A small masked image model, trained from scratch: 9800 steps.
Rows from block 12 of the encoder, named by matrix and row number. Rows with one number belong to one neuron. Each number is 500 + 50 x the weight over its row's rms, rounded and kept within 0 to 999. All counts start at 0. Numbers have three digits each. After the name is the row's rms in percent of the matrix's.
# fc1: MLP up (encoder.blocks.12.mlp.fc1.weight, 480x160), inputs 120-159
# fc2: MLP down (encoder.blocks.12.mlp.fc2.weight, 160x480, transposed), outputs 120-159
fc1.134 112:453516559448586498404522402539501448498477469512543481470452465450480403554472476589533557445462579556558460543423505501
fc1.135 101:544447458558519529444525466454347459606525512445500493487578473466465618500542555556537428613455487459475517544506497571
fc1.136 092:514479557530476514553551461513463506511533523533465473517539512487504348420477500511557574534533446395546500528531504571
fc1.137 104:541418564499416550452494521471427465479493505487509488497478446483450590487507543516539454462521499615469546523528478439
fc1.138 112:446537537448493529459397345497525514462435557457550519471500547425494591526523515531526485570518552371491433435547519589
fc1.139 100:504488476487504493473485539518458517473494503550428450535438555474478577503482514513532600481596516396531461460472458604
fc1.140 099:471514469487525497448474443511460515511518509351462514478365533440494553511422580424550452455648539557470541499530509558
fc1.141 095:563500530520522509494483526516472485479478547515420496436517535513474496509418581495546498497542451628428475482472512584
fc1.142 106:502392560426472491430523515453444490583470474565456461546546502523439541473519598539532496528583622512490501417417568530
fc1.143 098:496486556411530427533486553493437459479513510476512499498443478442466562473527509590543477541422483465504393599443457548
fc1.144 073:500483457537535491486524437501418504493469503424445458477463452377452513428459587550612490599579511513529431440459493627
fc1.145 095:494511606503459389497483527460495566505458447557427518519468478416478428460428619502551478458566450506500439515461478531
fc1.146 095:489493434540466449500502507523522454544458473409501440528532495432477622496531462570542540476660522589526455513498499547
fc1.147 103:545438402494470479550473567550458475516486548467433494398396399512476489516500479607543463498408515521533473526543530585
fc1.148 091:616450497485545577447507454537515479519535524552504460486498491386507472470517522549552482486542516421547450438454509540
fc1.149 098:511494519471472494519452429538585466403481572461503476465426539432491450388540491477531513558432559457498496426491516613
fc1.150 110:414411435536507474578513446491434479403575527473446477557513482422484551464406512527538599525519476501524566461460491554
fc1.151 106:512439456510441481584469449520482486465495466444396522551538458397497567416442593518553385510433494479554467408466472424
fc1.152 096:596537497521429517493464530447516453430485556448515527500579516484480514462482452563555494546490519500494442614443529528
fc1.153 107:525471581490452504474497485493435494459427485444440478410574459498500526502558459456546501530593598525410480577535435496
fc1.154 107:536524515556456479506471515454517553511484522558484484527467482512489384493451608596537568490647502542564534489511500485
fc1.155 096:487494513513475490501544522446447442432464516442530486491491428454430509472469546575545476542428497504517473426468485471
fc1.156 102:483538562494504477570519507529398418489392485493402463543477426485490491398404469482563452455459447519507586525494481464
fc1.157 109:541551525390465506508388479475516553453484515435517535439522459435487526406500512602539518510473460511621494507466484453
fc1.158 093:507433488430536489517504463497467506473500567499404511469412515479482532423487450487545548580523515478487529451526495552
fc1.159 089:563534457546488521497504452443413528458518531470413546494465440523519533466510514438553505372614522520557479479520509485
fc1.160 120:539558487529644522388513485499568400466453483381467461448435544421483602516512489464536522537485654500480507518467541538
fc1.161 115:381454499487527509470444408471444420464493441488496517502511476505451518432556637578531517530555467486523480536503548524
fc1.162 102:554523522499539517480522508453530480539399546495492480481454514468512417496386482471527438470505497364517489608490514560
fc1.163 098:532448493491492518539463512507435510505554546566470504537562426463487471486562589577537422444547483547471467576456517562
fc1.164 062:480520489497519508480471459443479474539482500430513435493522383436451481433439583556650528564572478485506391474513503584
fc1.165 107:426511493513627478470481445449519483468491466536520484455508532489431577548503642460538581459519510466478502434530514479
fc1.166 112:460434531443529519541522411524446490510406478506487429529579479504491556459402503437545475602486491528501494434419425517
fc1.167 102:440471514544547526411498554492540471486428511571604516428506525506430526489528475421563551554473599520546556492430538555
fc1.168 110:483525529483335510437533409515486499520470487440568471477462512454508447541591467576522523539562516458596531569490446530
fc1.169 104:611440484537413502455485546470515474519464489566399460413482445475503557468482566473557485423559583471473500491596582485
fc1.170 090:536546566507485499445530527515450494466469506440407502455502504483452473496552563498551529492569460574516521599467501570
fc1.171 075:588467501490499528480487450491478466494478501460436491421470417364415485405480621578575479525560637564524525575524456530
fc1.172 104:537569513540631516447504451542524474449497466486503510448548473525462476443510564596553546586480491458488461570510512601
fc1.173 090:469551494547559515619502464478578441520516478461495430524602489533450522458461587454530389522514484433507496468506540538
fc1.174 088:440643489528506496485471464466477464473483566444523458468568438552461541455356573579599555565517508474542400474525444560
fc1.175 096:499556441526382466499487457433559547451444483474504522471451465496442485519501562502525446492501531465582487509555551481
fc1.176 090:580480520457462508465505415503532475520510499568523510482526504509492528477542482541550345519530479370485440553471497639
fc1.177 103:521456553498494495503433560423514550500501491499486448514581442485483496481537590489528419527467477526467449531404515504
fc1.178 100:501450494381519492484426465511529535424489467523433521514458445467412489448497552572554497482474466584447489535490539637
fc1.179 102:473602505504525490419507422469490437463496485500439521478459504457500562431502492578526544635544437415504407526458464592
fc1.180 099:486501499458411525494423496543490509488401555419482502491380490505498487483499525521531469503505548455552478479526472555
fc1.181 111:480515507555469539534507429529464519446385535495486505510515444488470537495483452519534489510538678456499501543494493499
fc1.182 098:502447517506548519491512562459442481494545543421493488539500456457456405403523505434581515625519449609446462483522459526
fc1.183 113:541545494433618484468452517445456496551536500526436513543451459540465618519522636496551477590526505476533526475453521541
fc1.184 079:549519413515551398516524507513484490526467501422515392488457542484467520502415511569534454462494520563530530448480427487
fc1.185 105:392476521443556531481487440514504462508472497485604452500487521500483500493420540495545528527459424443460435472443521551
fc1.186 098:441425497499505511443498439471409529415456459501544474477447469473444548518537611501538602584531566491538408503549526533
fc1.187 097:472529510549539512493532518519525499478526506535499451517418464423455483512508473596556604507545516479498455472420467559
fc1.188 108:545490482538480505453500541513449569526435583508432515537552496514494557369521523557535455542603458544461479443532565573
fc1.189 103:527508540522401498531496489500457492509498546406512556472340419499470558448442567587549548532453516552612478550523496495
fc1.190 098:532442553574515501539502606480464506469524555413483513454439381522476511405489521458512478414555568552544569526483474492
fc1.191 085:567425524543522485538526411486441465445460501466445478404472451456456474425478542514539507520529574488485566552440516518
fc1.192 101:486557411518521494533476457550472512446517431453494448476557534414447551424383434600557508511548436477598440436455447513
fc1.193 103:430549550441498515524608436533439450403517511451397476428521503517466450573479503494560494408509511561520553511423514540
fc1.194 092:535539524498472514446562513475448472478414486450448504480585501450448559501423568498516515453501518621487516493472485503
fc1.195 107:487544460504540535480471371500448429483472492467451496521403544416511648440536461561550547509494455542498424478477476534
fc1.196 099:530545570502498547406560354521427467448506517442484493393502519493448456462556488558542577477478487591493434440419475512
fc1.197 095:505562562522479474538487489452516425524444498457534514535487518405457511441455500558525453521536475509565414531423478489
fc1.198 093:502521481588481470561524514445443495486446488452428567484486433494480506363510514547538497498610543559495475549505476567
fc1.199 101:559553450529502480495487567652430461482462474440422435461430419441501540446508519555521478471500507545508434527557415515
fc1.200 099:554496463510498513437493540470496516573479481467394509530471404456449583498495489415535397436483535598435535539451515469
fc1.201 092:405559487500530612464446483494477561495524465434492512511434453518494447444532526615529467548541517453481419532538469514
fc1.202 110:594572385519513602506478475514495502463556479520442566466468460425483499496507464480561506513609510611508463523520478530
fc1.203 064:550538549517522517529497453548446483463474495483433468474477396388420534436423627510597505488567549562542442514556484554
fc1.204 106:494418566580482530511455573532479522498457474446428474523397471468500615473480506491552511455484521514532511567487513491
fc1.205 120:578514485522549515472491482493492457481514521475441477468425410506504557418535544576531448446471509517551497595537510555
fc1.206 101:489426545485383456485572500516504518459456502450492459499563432527491419538529568417540480574504463540456462563479502520
fc1.207 105:461449581499589510595412448530523469459503486490437533431462443563498507377543527456551532569528488426530432589475545611
fc1.208 062:542482488511506511526507450493420472490476510464447457451456382390417496397464630544607509570589569563567467547495483556
fc1.209 098:518475575509484527422526415541482485480545508480513522483535509436469423396507455471539522539547488458528489558569445601
fc1.210 110:428511526445582493472499389385475506465373441435443354499438415527480491460511437510531530558467532538509495538477480498
fc1.211 100:491469497501517512417492457434399509585337478512532400439502388474458498447491501586531476532575569512548463456466495605
fc1.212 107:544542427448506501526524476505434492440556498523437472540505479493466444496380513522520525476577437556514498490436498578
fc1.213 097:501576472499449413462555446459529437443494486482566470474459491504454530421466473553531537515511518505512456543424434536
fc1.214 098:588504437598533510519466452444426468501553476473516534459491488475459486500477586529554499555449544520593512459494451493
fc1.215 105:475533469566548396427531420565453461509580526433474445459487463466479513509555458540542597531553417538531448517509537529
fc1.216 098:611533485512510536453483527466504429527443553366454481509529514470482508529553502496523481458514476497509516545438462484
fc1.217 110:492547379570578519542495478571454479542545498449431524529470496481485560481463517549524515539536512500451483555472506515
fc1.218 100:541513533491463510529477465457423512573487544490541516456470414449445590440549499570548455566529442555529504422542521544
fc1.219 112:563581550516566486541527423509535459513445511431461518475565525448483499513531481567516547482517531483492466577486544535
fc1.220 133:483557431529524503509470455468479534509543570535483539509534413546474513498443565573523435539535486492526440523576451456
fc1.221 108:439476540540499495491485457512454516412479443513561505524527448486473485469520538527545543528618486507507496590388484541
fc1.222 104:450497523499460465516500470452464524558565511482483500488470452385475542560531485498547527492569567525552511507490472554
fc1.223 099:420465470485503426417402449485493482505506422553550515473555424428394499439455624516543522486516520481581453502552605498
fc1.224 108:500527463515600530529488518460447465525498475494453482506513522498490498465570583542551434501475481502444465423487516525
fc1.225 105:532476516528451489517497533510514510536489492486458515509612542461436573506478646497530479509525522579555555457507509546
fc1.226 103:466452548535406535531529479543489502540527590491580428521561501556447378507616529528541490558545505508570496502469515569
fc1.227 079:643440451482539538459457532503482497552518501550403456537496489469486559472467544624543485470425587590445527502447505504
fc1.228 103:451503500424475523544426441493558468582485481538501430562454475535465502473509526492557410553533529488573510454406494516
fc1.229 105:564502520570630497466534436511542497545478537350477517552479516478479503403447468482559566412567492461438516492462467522
fc1.230 103:465472548483469505546493502502423516587518520444510471513555411509417435508457554520534465521577507553468517536375516620
fc1.231 089:508421441516522497574523437406462529452435472460424467436406465419501538448531497513510420486497514600633599528470562500
fc1.232 102:545525502544426464476481412436480497490565509464419529434417433420500527431569543547522465503455532505592399426610450458
fc1.233 103:540537551465504501539476472483450459491505500475402484562413500453483503396485505487513445534543449533597470707472525582
fc1.234 119:531499563500492548540533457476438456531458494499475430555501493384472562444502451492546415493477538584480467618473469520
fc1.235 090:457452489511409501510458489473479507430524518493539453314468391462462499502465526512558503421555561481478564556521522543
fc1.236 107:545556522571437530556415450525392468364486533380449586508426438466498457499510536526534456512528488436576587624534483508
fc1.237 095:449503548445549489472401489523546497464450447568482508485564408402440582471454546587546497522546459459619341511488511502
fc1.238 099:548438477498473477502455540474512504490428481412567480560409473459527619420499624538513472551532438389384474510494526496
fc1.239 094:509527507527423445617466493504515496479449548455506476449452513454490546440458605556516444449523442459529463558519512542
fc1.240 079:523489475500534425406524485441436528558470539423555516491406531483469519506475513504541550457523488522489545484490564479
fc1.241 092:446484566486585541492511397491505464483525453485482510457539527417483519407595504542540501571616530442482467575418518592
fc1.242 103:543552506445533461536512465479579449457506510489511498499531423468442581509445553559531537537595431528422469636491508510
fc1.243 097:460518501531628529472532498517499485480523470477570496479489535421443527421514512440545470622502513479522418468499470397
fc1.244 089:573451485555511480474463490424471465511468497505479467474447503401423609372500569516563463505565568575490485583472534482
fc1.245 095:441370474502557549427442433438468519413411495522451498503563474547446415519501578545542536554414529573454541481512505551
fc1.246 104:485550466506441490546520422576436480446576497380475487492502470512474394414570501581546545519502505592462500546519443513
fc1.247 096:501533485505513515534518488510438475461493513520445486534429505469520529469565526600536552484465461469604493596511491546
fc1.248 094:559394479591484510458472520547488521529478539554433480503506478418494530466551519579545477476497462527524441516542452559
fc1.249 103:555563568457549528550487423516530516462437478471457492456533438467477458391488497536548422496478561505554475451484451539
fc1.250 094:520530602396562586434416489583472463521518513459451418466408412492508450408459481563551493479500505465532453454504435486
fc1.251 104:432594464510475507438475511512452530407516469532431504488540456509472610422552483589553563624465458487522457450513463552
fc1.252 109:513489507503417521540447463529550500442508518489550517444486490477415588461533496557528453577504566620476535490545515640
fc1.253 095:471471467497466528487502446502523511517496537520568473537485447517460560426565509476556496496542459451612452472416430571
fc1.254 084:507427503466483540513512473459487440554438539468496546452461531434474537477458455445520443505527577510477480524377510522
fc1.255 103:528510626496481515537555402451374453497457508388369544411526444482486427519558549520539566485541486481554498507515479494
fc1.256 113:488503469458492518510546349462443530491534521463465498522643440517426464418391525555534432556532446571474493544440448538
fc1.257 100:476555497535379498538493386474425542501472502370571482467446494502458416472540569491549460538577481500522514497533526608
fc1.258 103:517533467473487530443527475528496454444443533524476514494571507530438530496459489586554538480506552521481454530421487625
fc1.259 071:473461434388477543574461492512501463578517498537474533542518485467466425418417487624567529517482443482446468438482479451
fc1.260 103:460517530467473485606545464439428496418509488485478521491583442468481492386468536483543469495500455502584425473529517492
fc1.261 102:402497428558526513478461514444530481508562489526458498507515463529491487504477584572548462558479557599498486468463557616
fc1.262 087:511472527592474529462534474587416516503455529448493452485425538492456464482485526486541484448577614476533469491548517501
fc1.263 104:532519478505479490488481468443505502540399519524572454408469440435471466494506510591544518571513453505554473462527497626
fc1.264 102:504521527545444543513541426532557455392462516387452477468517351445460549498491468527572486500503483537527546552505453554
fc1.265 104:470426418420504489471393445495518558479534485513478514524439464472488560519496566514565549533480519495415520540520519522
fc1.266 111:458464504509500491459483471585559509454401458507496468488538491498450444403380535536563463587593543416463423497439437526
fc1.267 105:481433489430458484504449440477401528432495503473429532491471559481528454486505558553518509538556532577604466515603548542
fc1.268 107:529534463482504522518482497485434466511556498375462529559288458475523547434497516472548447467579500460539426531530503560
fc1.269 108:484389531539512532512546534466485531517541558490529538462460433542484429510550481480530465468521453550520521517545476491
fc1.270 092:501460497514495626499498406487481526523412583491542456483481464494493411476478495533540460492458538458514479547465414493
fc1.271 131:442384514501503484466507546490496469499451431520527494522634507466479560476520467419550566486558517529525446459447491527
fc1.272 105:537474519533460459427423531494428487489493505518515486436468441460475462486479534495544578492512473557525469516585493448
fc1.273 100:462478526424474471500463562428601496453542491385465533512485423530450551506437499470547485482531505507444571513438497551
fc1.274 106:541491539501394511487501460437535531503443533486509486429514364499458455446492597538557412637540481488576522512427514565
fc1.275 113:510498494477616513411508421505574391465433438457466448508490535479488551436563446499540557538462580542501457590440503535
fc1.276 103:452533542454528473482490447496506487484475462421498487473429529452500526438551510548533537465590536444471432527492495591
fc1.277 098:450488442523492449412483497436519506458402459551519480427506408466499532488531518621552554586503470543594503443547522591
fc2.134 106:492470487507536500587522549499440534549515513471497476544552554576449514506567513410481402499545474512411501406601496518
fc2.135 090:462567465438412476488503493468598491423436498569488496491424510442566419562453446530534535393568527533523461429435512442
fc2.136 085:434482434491538514467468500508572500549581507496466527424403518413529665523557524490511488512471537523469428532459487506
fc2.137 111:499506532537570441487465489498460427543481486519540495566517526479474435557440493539516493518513483439583604480433513619
fc2.138 107:510516506497403502482457467488429470468473511498479482461513403416457566478457479467512429569441522532539560510556475556
fc2.139 086:477415506503439504461448553514520429461475505492463467560454476453538505577551520545456583480398461474553476510517502548
fc2.140 098:494529472484433528460506456487545420478525476473517484481494527499507449520489505525539484440534535496546466393502518435
fc2.141 100:531534506490466485439486523482370544505507504536424487525471328479517492553481500417395502650514492488494619498587516485
fc2.142 117:521455517539351487421529551494516515486513514539496501491638447430510460616480492507462556466584525407466633606362517579
fc2.143 101:559418461491496475478521540481539471507559513530468538461568430487426529407467524508481522480460575603517596416616495454
fc2.144 070:540587464507546491556500508493493491481472507478467497528447540425455491382486567583615512562611549540559437506498507593
fc2.145 097:477501614470574465511508478537517442455479500391581505502487476566458492457464473521456508462486550459539569474542506411
fc2.146 077:484510463499536468510497441462575552433572511475432505553435448627570467560496492485472523546405563548522441513500482474
fc2.147 106:494530553493549445541495485534553499443439478492495452472532462528461426566552466504562483534461510456420562468484477453
fc2.148 087:473551465512532474419459571496491488428482483547484507485502455551561498503459497497501494481580510541511526583474486464
fc2.149 091:525575466577395461507577547482394482497532497495443502620604552492469499561429429462498507471614488472553525534480495418
fc2.150 102:472457531516541555512587558535467521505511486603461499474483455487501524389432437430471488468436566476429639571458528548
fc2.151 095:479489486492410498512432457514477480401474482522483512445562575463548552604513477432566544484487492471496410508458485508
fc2.152 098:529469502532488539528522525494513450509521469487441551511566576484462589571518461433491502491592412514515525551401513567
fc2.153 099:547451583470610527512478557491534526621466518429555535532491567524501520494588431485547467490518424522404414538517510464
fc2.154 100:577504502480454509481451523524518467550536512556477477503497536463449461477450465511518438517578478565550498500560522450
fc2.155 100:518416425511444555411433568531503552568496434520550474495480569476484579573536371479540459530625490489513535429513480500
fc2.156 098:476520518555524484499502418510474455438502489410474525493517507384530558436570537536566482481544514599401521446531508433
fc2.157 130:487505500564545484496586549480524310581458531514488499518472553542658436520486472474638464475573451488528447492492499418
fc2.158 097:538514542505541478481500572499468580443504483519476498538638390438436515546480590551455610485502501561492525561527516478
fc2.159 086:506555490522540514564566534465509453450499560558517523521554506567539507417514488544457486458458479498510504513450502558
fc2.160 109:486423501566497513575448488520450510486526497560544511652555429546446433450507507547471550500544442528533516486505467524
fc2.161 108:506411521437542497495516543470594551565478495493647500473467467547509518470526412458476423471533366562411496520443471491
fc2.162 093:532433528484473535523467517506476489510500518499512529535481412476438536466516493569451551488446515646547532440560502421
fc2.163 090:483527475498556520468520464525593495542443483453547477466458506492590479425528491499552408579513509497499506478509490410
fc2.164 067:523565490536552487588505488495472501491475514461485513507497447452422476442477602610442547542642507466555424549524517617
fc2.165 093:495550526467309489478459513502436579474527443527371491398557481497539607447446450502517499548462542512543494568503485477
fc2.166 133:448450496482503493476544505523490420659536554485545469539401433479521384459514589593412529550485504500540497559487511525
fc2.167 099:489501487429488461524430462487532482484507444327507472542486467531490454514505537488551484468556453505530462452489457405
fc2.168 105:573453502493608519525447547514415530532516501550395526513561445494393566432492524508432423468451488535421447391472507508
fc2.169 107:557580485467496473523462513512565498553531483520466485455537391542535636445485566500492530419422456456544519561431481443
fc2.170 081:480464518532492523461501500477529415504486527424549558599558463574471487423465516572507477394414507519561528504467478450
fc2.171 080:517618451496532488551488547469486486488468507522510529505485513458487476481473557489689474488541554542475510558513496481
fc2.172 095:524475513456572516443466375511466444431495494480516477440462497441503543584492566488447485529535503560465533426472529456
fc2.173 078:509509517540579511524472508450595426478424492524490504498456575527542461503405473449606451543534489433564528542473458462
fc2.174 102:467585532546544499568512420520457507517499476453491499490511452482476534391466531586373514532628576435509393581549495589
fc2.175 103:509551527481538467559448572461456409523460460536450515534582495502487455485465547490383574412533457551534516463507491473
fc2.176 074:508459496527466505499540572514481436437506489434516531576525558543525482509438504518533544487502568568425512511561528410
fc2.177 098:510558585515508535465490500516529499470520477435431473528516551478515482610551428530539465600463484437566512516467497486
fc2.178 100:553500545441450487582384532494536585511490545453484554538467592499506548414533553518476425505448433553520454391564520485
fc2.179 094:401484541533479485503507448502438512454538471482505515510579549389477454498592370472484505481464414515589471493448519506
fc2.180 111:513481510469450473371477507472391482510495492620462510526528414474549501542529479478482504526483464453515471567512462494
fc2.181 130:508491410533549537558534568480518486534545514441615490484470547490539474517480411488494501519559423485622475518456483511
fc2.182 102:439465499492548507405481447518436534460508478384547456548463436544453503569492518469520485476513522605477586527499476519
fc2.183 118:483503517548513500503526505529401491481482523509458511426528502406519541590496515553631592335430567420521487560432507525
fc2.184 097:458495549512457405527469431515490402472469487558452437597582372528550495525557583503485523510531505429503513509510484537
fc2.185 107:486539483478603489547504523514489584527577482411418490509503533483504463441546576489551516542415446580506502484594525519
fc2.186 082:496545503488400525457540495528519517516482501532529503495486667486545489523561452499522489561471527370531529482436517485
fc2.187 088:494499573473502550444481497519526455501385469413617519465437564562460440491424466461540497450552455519538456475511493482
fc2.188 116:502368507506541499482505626510437515448528501551477498537536600429386538423489492517585565585481463522478446551459511395
fc2.189 086:473473438472560510497530497501563539546467494432478488489505628465502518497448449461520452524498497614542457469544506588
fc2.190 096:519500512529496522506487404495483542519531530435620497490489611410463476512595551431424501577518529519480437491547482450
fc2.191 092:513606431517503500522490552478525533492537487472474528532522555545545523495447505480662483459511465478496485510520492467
fc2.192 105:564438548497479533483467582543529452592526512509515546551477497532470491446557563510385535513491469512389417497525510437
fc2.193 104:504510450546561534526534536525469564548495524630506502489536553446544487410584455506581507467392556460555506539423518609
fc2.194 084:462465515512544492395537501462439518467480486466469485529483476545506481430490434505545511431497477398536487500514501483
fc2.195 106:490488446544547520456515514543458479463498445399485499575511568494530486500475428501558484436507441471575475472453473575
fc2.196 098:585498540441478518471489510480614485538469528427457547443425520481396433493515440550512423494581421467509486513511490450
fc2.197 093:469556515491459447469418542504499485464527522498409493555441533546482508433448576569490419507441497479583555464479519469
fc2.198 088:463411551478414449527483362495409508479471494487563520453497615518543535479524548509502451512516523564421422480550507548
fc2.199 107:475458508444507468564480469461625554473543518424476561437447456532473501467511526498507494398535498541519418505506517506
fc2.200 107:442488480494567522454514361514471555519507471522596481422517622583483447450510434481535460603508529474492436514531467516
fc2.201 090:440554470527513604517519537514498501518526488477512550503486388560509554571369472492391530521464430488481475470377462496
fc2.202 089:480472611454440410505558487494498484506452523498454498540465510508539481494500505462431466515466478557539500594632516474
fc2.203 069:550624430509582505609526561482482512529505500511486498514513479452500559444481557528631527498623515565499431502567505531
fc2.204 106:417486521458484512414440416483524563484484487494557480501484555477548586515441431426508450627537486409522451589480452495
fc2.205 112:553524590446547494491417504503529426471474505471560525450444504429468506549427471480580530494470470467531479536458496506
fc2.206 099:507532422529505566503472496501492532527486475487480526484496450418467557473414480559594456448482482558470519467461481563
fc2.207 110:429630486516492380515424463560490448492515430539447437584478470470589440535544467544531533547493487451459557532472500548
fc2.208 067:512604446512542508582486533483439491483492504504490518516483517487486510404487565509687481495607515542526460518504504517
fc2.209 089:505521541441536477468510544510505570433532479538442476452381458442517613469440500452511421506493478464460537502490515385
fc2.210 116:459509501461412490506502441467499616564461434527498454509579544489456501521485528504467567482544507528468472518451528459
fc2.211 111:496380491430347527482518503479488542574424484496537462509569557516552457586573533502492533412538534464430495434511500456
fc2.212 113:501410526510566509502511554512589545498456507406534494522571519490399540458609500500476505469433560462465442526527509465
fc2.213 099:570441622504550455568487497498475527525491548486425525519511508511503482479568613484504510452488481462462430543441517473
fc2.214 104:468534342494488568483528521508522486501553492554520495503489502417503454500441515524491469505562458566490548507451499376
fc2.215 115:472605396512511374462473538511556455454543500489453435565458527493541484506557497531521517520532467519522494511500468452
fc2.216 099:516429524534456514528517412493515481514547539582538521510465502525487545383508545521341514553559517456598444454536503480
fc2.217 121:528373588498464512541527483498546521532447489492574469423534544495462390446569442496483517475493501459572514496503486500
fc2.218 090:478478427511520450435495491506432434492545492526493484549501515557417555451478379520581540421489467522621424494516494418
fc2.219 120:469429466555501499480542548494463497490509500510581486506488498509467530502452487474517413573515449541605545491524466479
fc2.220 126:567342548467573523524508477503535489515439525462577488422506561400490437467541462477466545436511475452473473504404526494
fc2.221 100:465499466486458462551489462528443525393497428508464516458490436547509478535400484455661464531554489532440584489415511573
fc2.222 112:554477514531587586496449520547496529488480483556521490494458603392508448611476454487506517481534530441496492517494489555
fc2.223 127:585583467502475514450519545455549499474557588489457516526597464611500530542428507436498375451530453499499555582528485459
fc2.224 112:534505472424506558443464567509541583499510489506473526491562446552439482512399441503515500471509510459384638413444504542
fc2.225 108:523460568456438472528485451520458517524568442478474464451445510462469543485516445464470415613511520402483417538603503514
fc2.226 102:544554474514493525486485603485491546508480509491439495424472443471473568439534499516456475445411489619472584474520478367
fc2.227 087:465525489562495516489492449476518516485503476503555491539582479595645543470467517450317575545541417525591540480571485465
fc2.228 098:536520463545441511397529545476494576511481522511494499504480573492534522531535447505451538490481532519536456535593483556
fc2.229 114:445573409509527485445535502502540493528484481514455453573555541463509461559480484535581581574478569400387525429410473568
fc2.230 106:563509520528442526383439535524450560422459541576483527560544487535414472511395444488526554506506541445559590564515493532
fc2.231 096:466548502527497486403502420471517442492451478513509471533510483502444387490534538528371612502548523435464486519466507557
fc2.232 096:489572521526517476508557550427571359476452541527552562551583553526460410539458476441580389474550486381449456463428480573
fc2.233 084:534476449513491504498491477475594476524492502508429468511487526438446487573535474483463446574562524615441489390581518425
fc2.234 121:594489514469554497591485589500423534603527548513518556524457467520408539511470468491497465450454471578538547422475498539
fc2.235 094:498480515437470541525532430466463686444573545459572497368623536576563560428552551532525513529386449544574528460509529601
fc2.236 099:546513450506492532515503536526508493574550475598546494512422457440476552502509479550495422417500499543454469509547512458
fc2.237 100:517471552440353486488462494524485405539464531481465488539522574473478423480527612504491476413488529469405500535573535471
fc2.238 094:502537484513431503466484520534441470520542455661494498564528473504414460489484473488465488604562428506553533437502495556
fc2.239 096:469504473484426398524497455507520459501518495559526433474513484511467522584537511405433446581449571580542591406496523516
fc2.240 091:420621530509492399576491450470457449411525495548498513527505443516576536495531487503463481588511522503553507486542509572
fc2.241 085:530518498475461489485462626509411497553553518563436511524459459522555440471567535457520530466538432511497511467614525540
fc2.242 100:530459538470494515325505524498484528508486504605431500522494434515398485534628514537542463518445453504483462547557487482
fc2.243 098:507417511465405476575484588528427524463476470515433481440452390553507477541504545563512526454388479510577536542462476570
fc2.244 088:482531456507592511469486555500501499508500471480512515492519470458478538403482482495778492478513523543512555550508485488
fc2.245 094:464557521521498543603529460506545506480478486478439520514443423400591571506536550525308558482509494499482421494502520460
fc2.246 098:476466581504492490463519431449524541443425527600494525524522560445547527531497584464480470477579531323525411509517491531
fc2.247 107:546414520415450497554464487501536516450526501468544512440486520438451536529544472520595478447488491470496516401587499565
fc2.248 093:456530503480523517494559476481399503478485530473516504461535578528573535518488504482450505622596424464534524566490506499
fc2.249 101:435529550437552408557465467453537524423459488533457437501563529527465582469566546478526490527479514611486476482519504519
fc2.250 098:483474545500517593485522441566564541513490509539579463400510497548518539566452482490506569443456487420450562518470489419
fc2.251 101:521402477536595546499576636473491528506525529478515486555569527554408617388507476394518551428517518568616471571536493480
fc2.252 109:517478473504587512475545468473529487546491545445540490523442500492454507407510478485545423444465443663470534430592520478
fc2.253 089:492519512526449509506476449517474479475545474538533548444469460535446544509577409484552470373430467467505511475383522493
fc2.254 082:555520549501481494479485464487489519492529499494510510509509447552409492461528598574212555549534420446473435458565510538
fc2.255 103:434500481469522494490496574501552511478440476563522514487467518548540535511398486494421436537526520537499507415513485541
fc2.256 096:521465489494500480583493517519473486473474462448470485533372535495584505496501529578472470480496550504398506496505477490
fc2.257 089:520482482491465490507502436503475553480450530536553483433502582638521395420477474472537511414573563477417557484434504509
fc2.258 109:442507505473535440429487493451427448429472515504570528558593521493535506526536539505512520496420502534427519526483511497
fc2.259 075:520440501489567499492508596486531487486552496515509514531415617524524564651514466472585493506452492471492499472499478448
fc2.260 104:506434502469488486569448446501602487424501471478461479531432528464500493509497513509543501505541518536516616386408484410
fc2.261 116:423608461492435419546478493488411467506517489533439473500463518497565495638453483562491607470570567534502571484440510595
fc2.262 074:470607497514574520412498501516537510503492493536540464545487513541539401532539481487555521509520438400456521507517491429
fc2.263 108:500369495501525555508557525499523533572454516481562486450455616562482403393503432542568476538518440479497536591548499554
fc2.264 111:461405542425386481472520476496512456454489475479517438528510459433514584685463574481566480477525475606501521604511485452
fc2.265 105:468500498477575467504485407518542525598510508415516465501512481542491437403550561519508421577392544562541618430519528446
fc2.266 112:424525552491558477491524538481545475466435490558595512524475482433520450520448509494527448590455569444453579553479487488
fc2.267 108:507500526501567500483516488493592417495471546490567473512492441463431507503527542529395534482497504434502535449379477513
fc2.268 107:480510486527434516576537513529467493450524464404529461449434574467536569500559536516533526475540515536509497513493487423
fc2.269 109:489613515503442488600512482493476498462480510440397519500506515357499533539429499521600469513484490499441437488441500573
fc2.270 094:500498457496467556553496576466467526592541520405548466557526455465506585488496522414446517529564469593491606483444439472
fc2.271 123:475479504553494509632449402514489565480520507462521491480358424536477557550545531516513505529427510486583491548475474458
fc2.272 105:403499491434445473427495434508527435552506464534535449474417457469550529613492543485517442500520587434447505394509496488
fc2.273 099:494490372566529510435478498526497479486532445465502443519502528651569447503481512466572471524406453592488513548576506466
fc2.274 102:518495478488501492465489442483480514514454481484498466467534532575531494451429507498582444496575500393550484464455488532
fc2.275 109:428518478522482516485486504484372562493516495408538528506491432603562456443472540481551495487529433529482609505495508498
fc2.276 099:540460566505488490480516569512482462448474491560484476465559372456440477522474474540447438473392471546456561418534500455
fc2.277 092:496490537461520472562466486482534423508464522493482490562442626509514487547534617448457538425498568435383474572446521432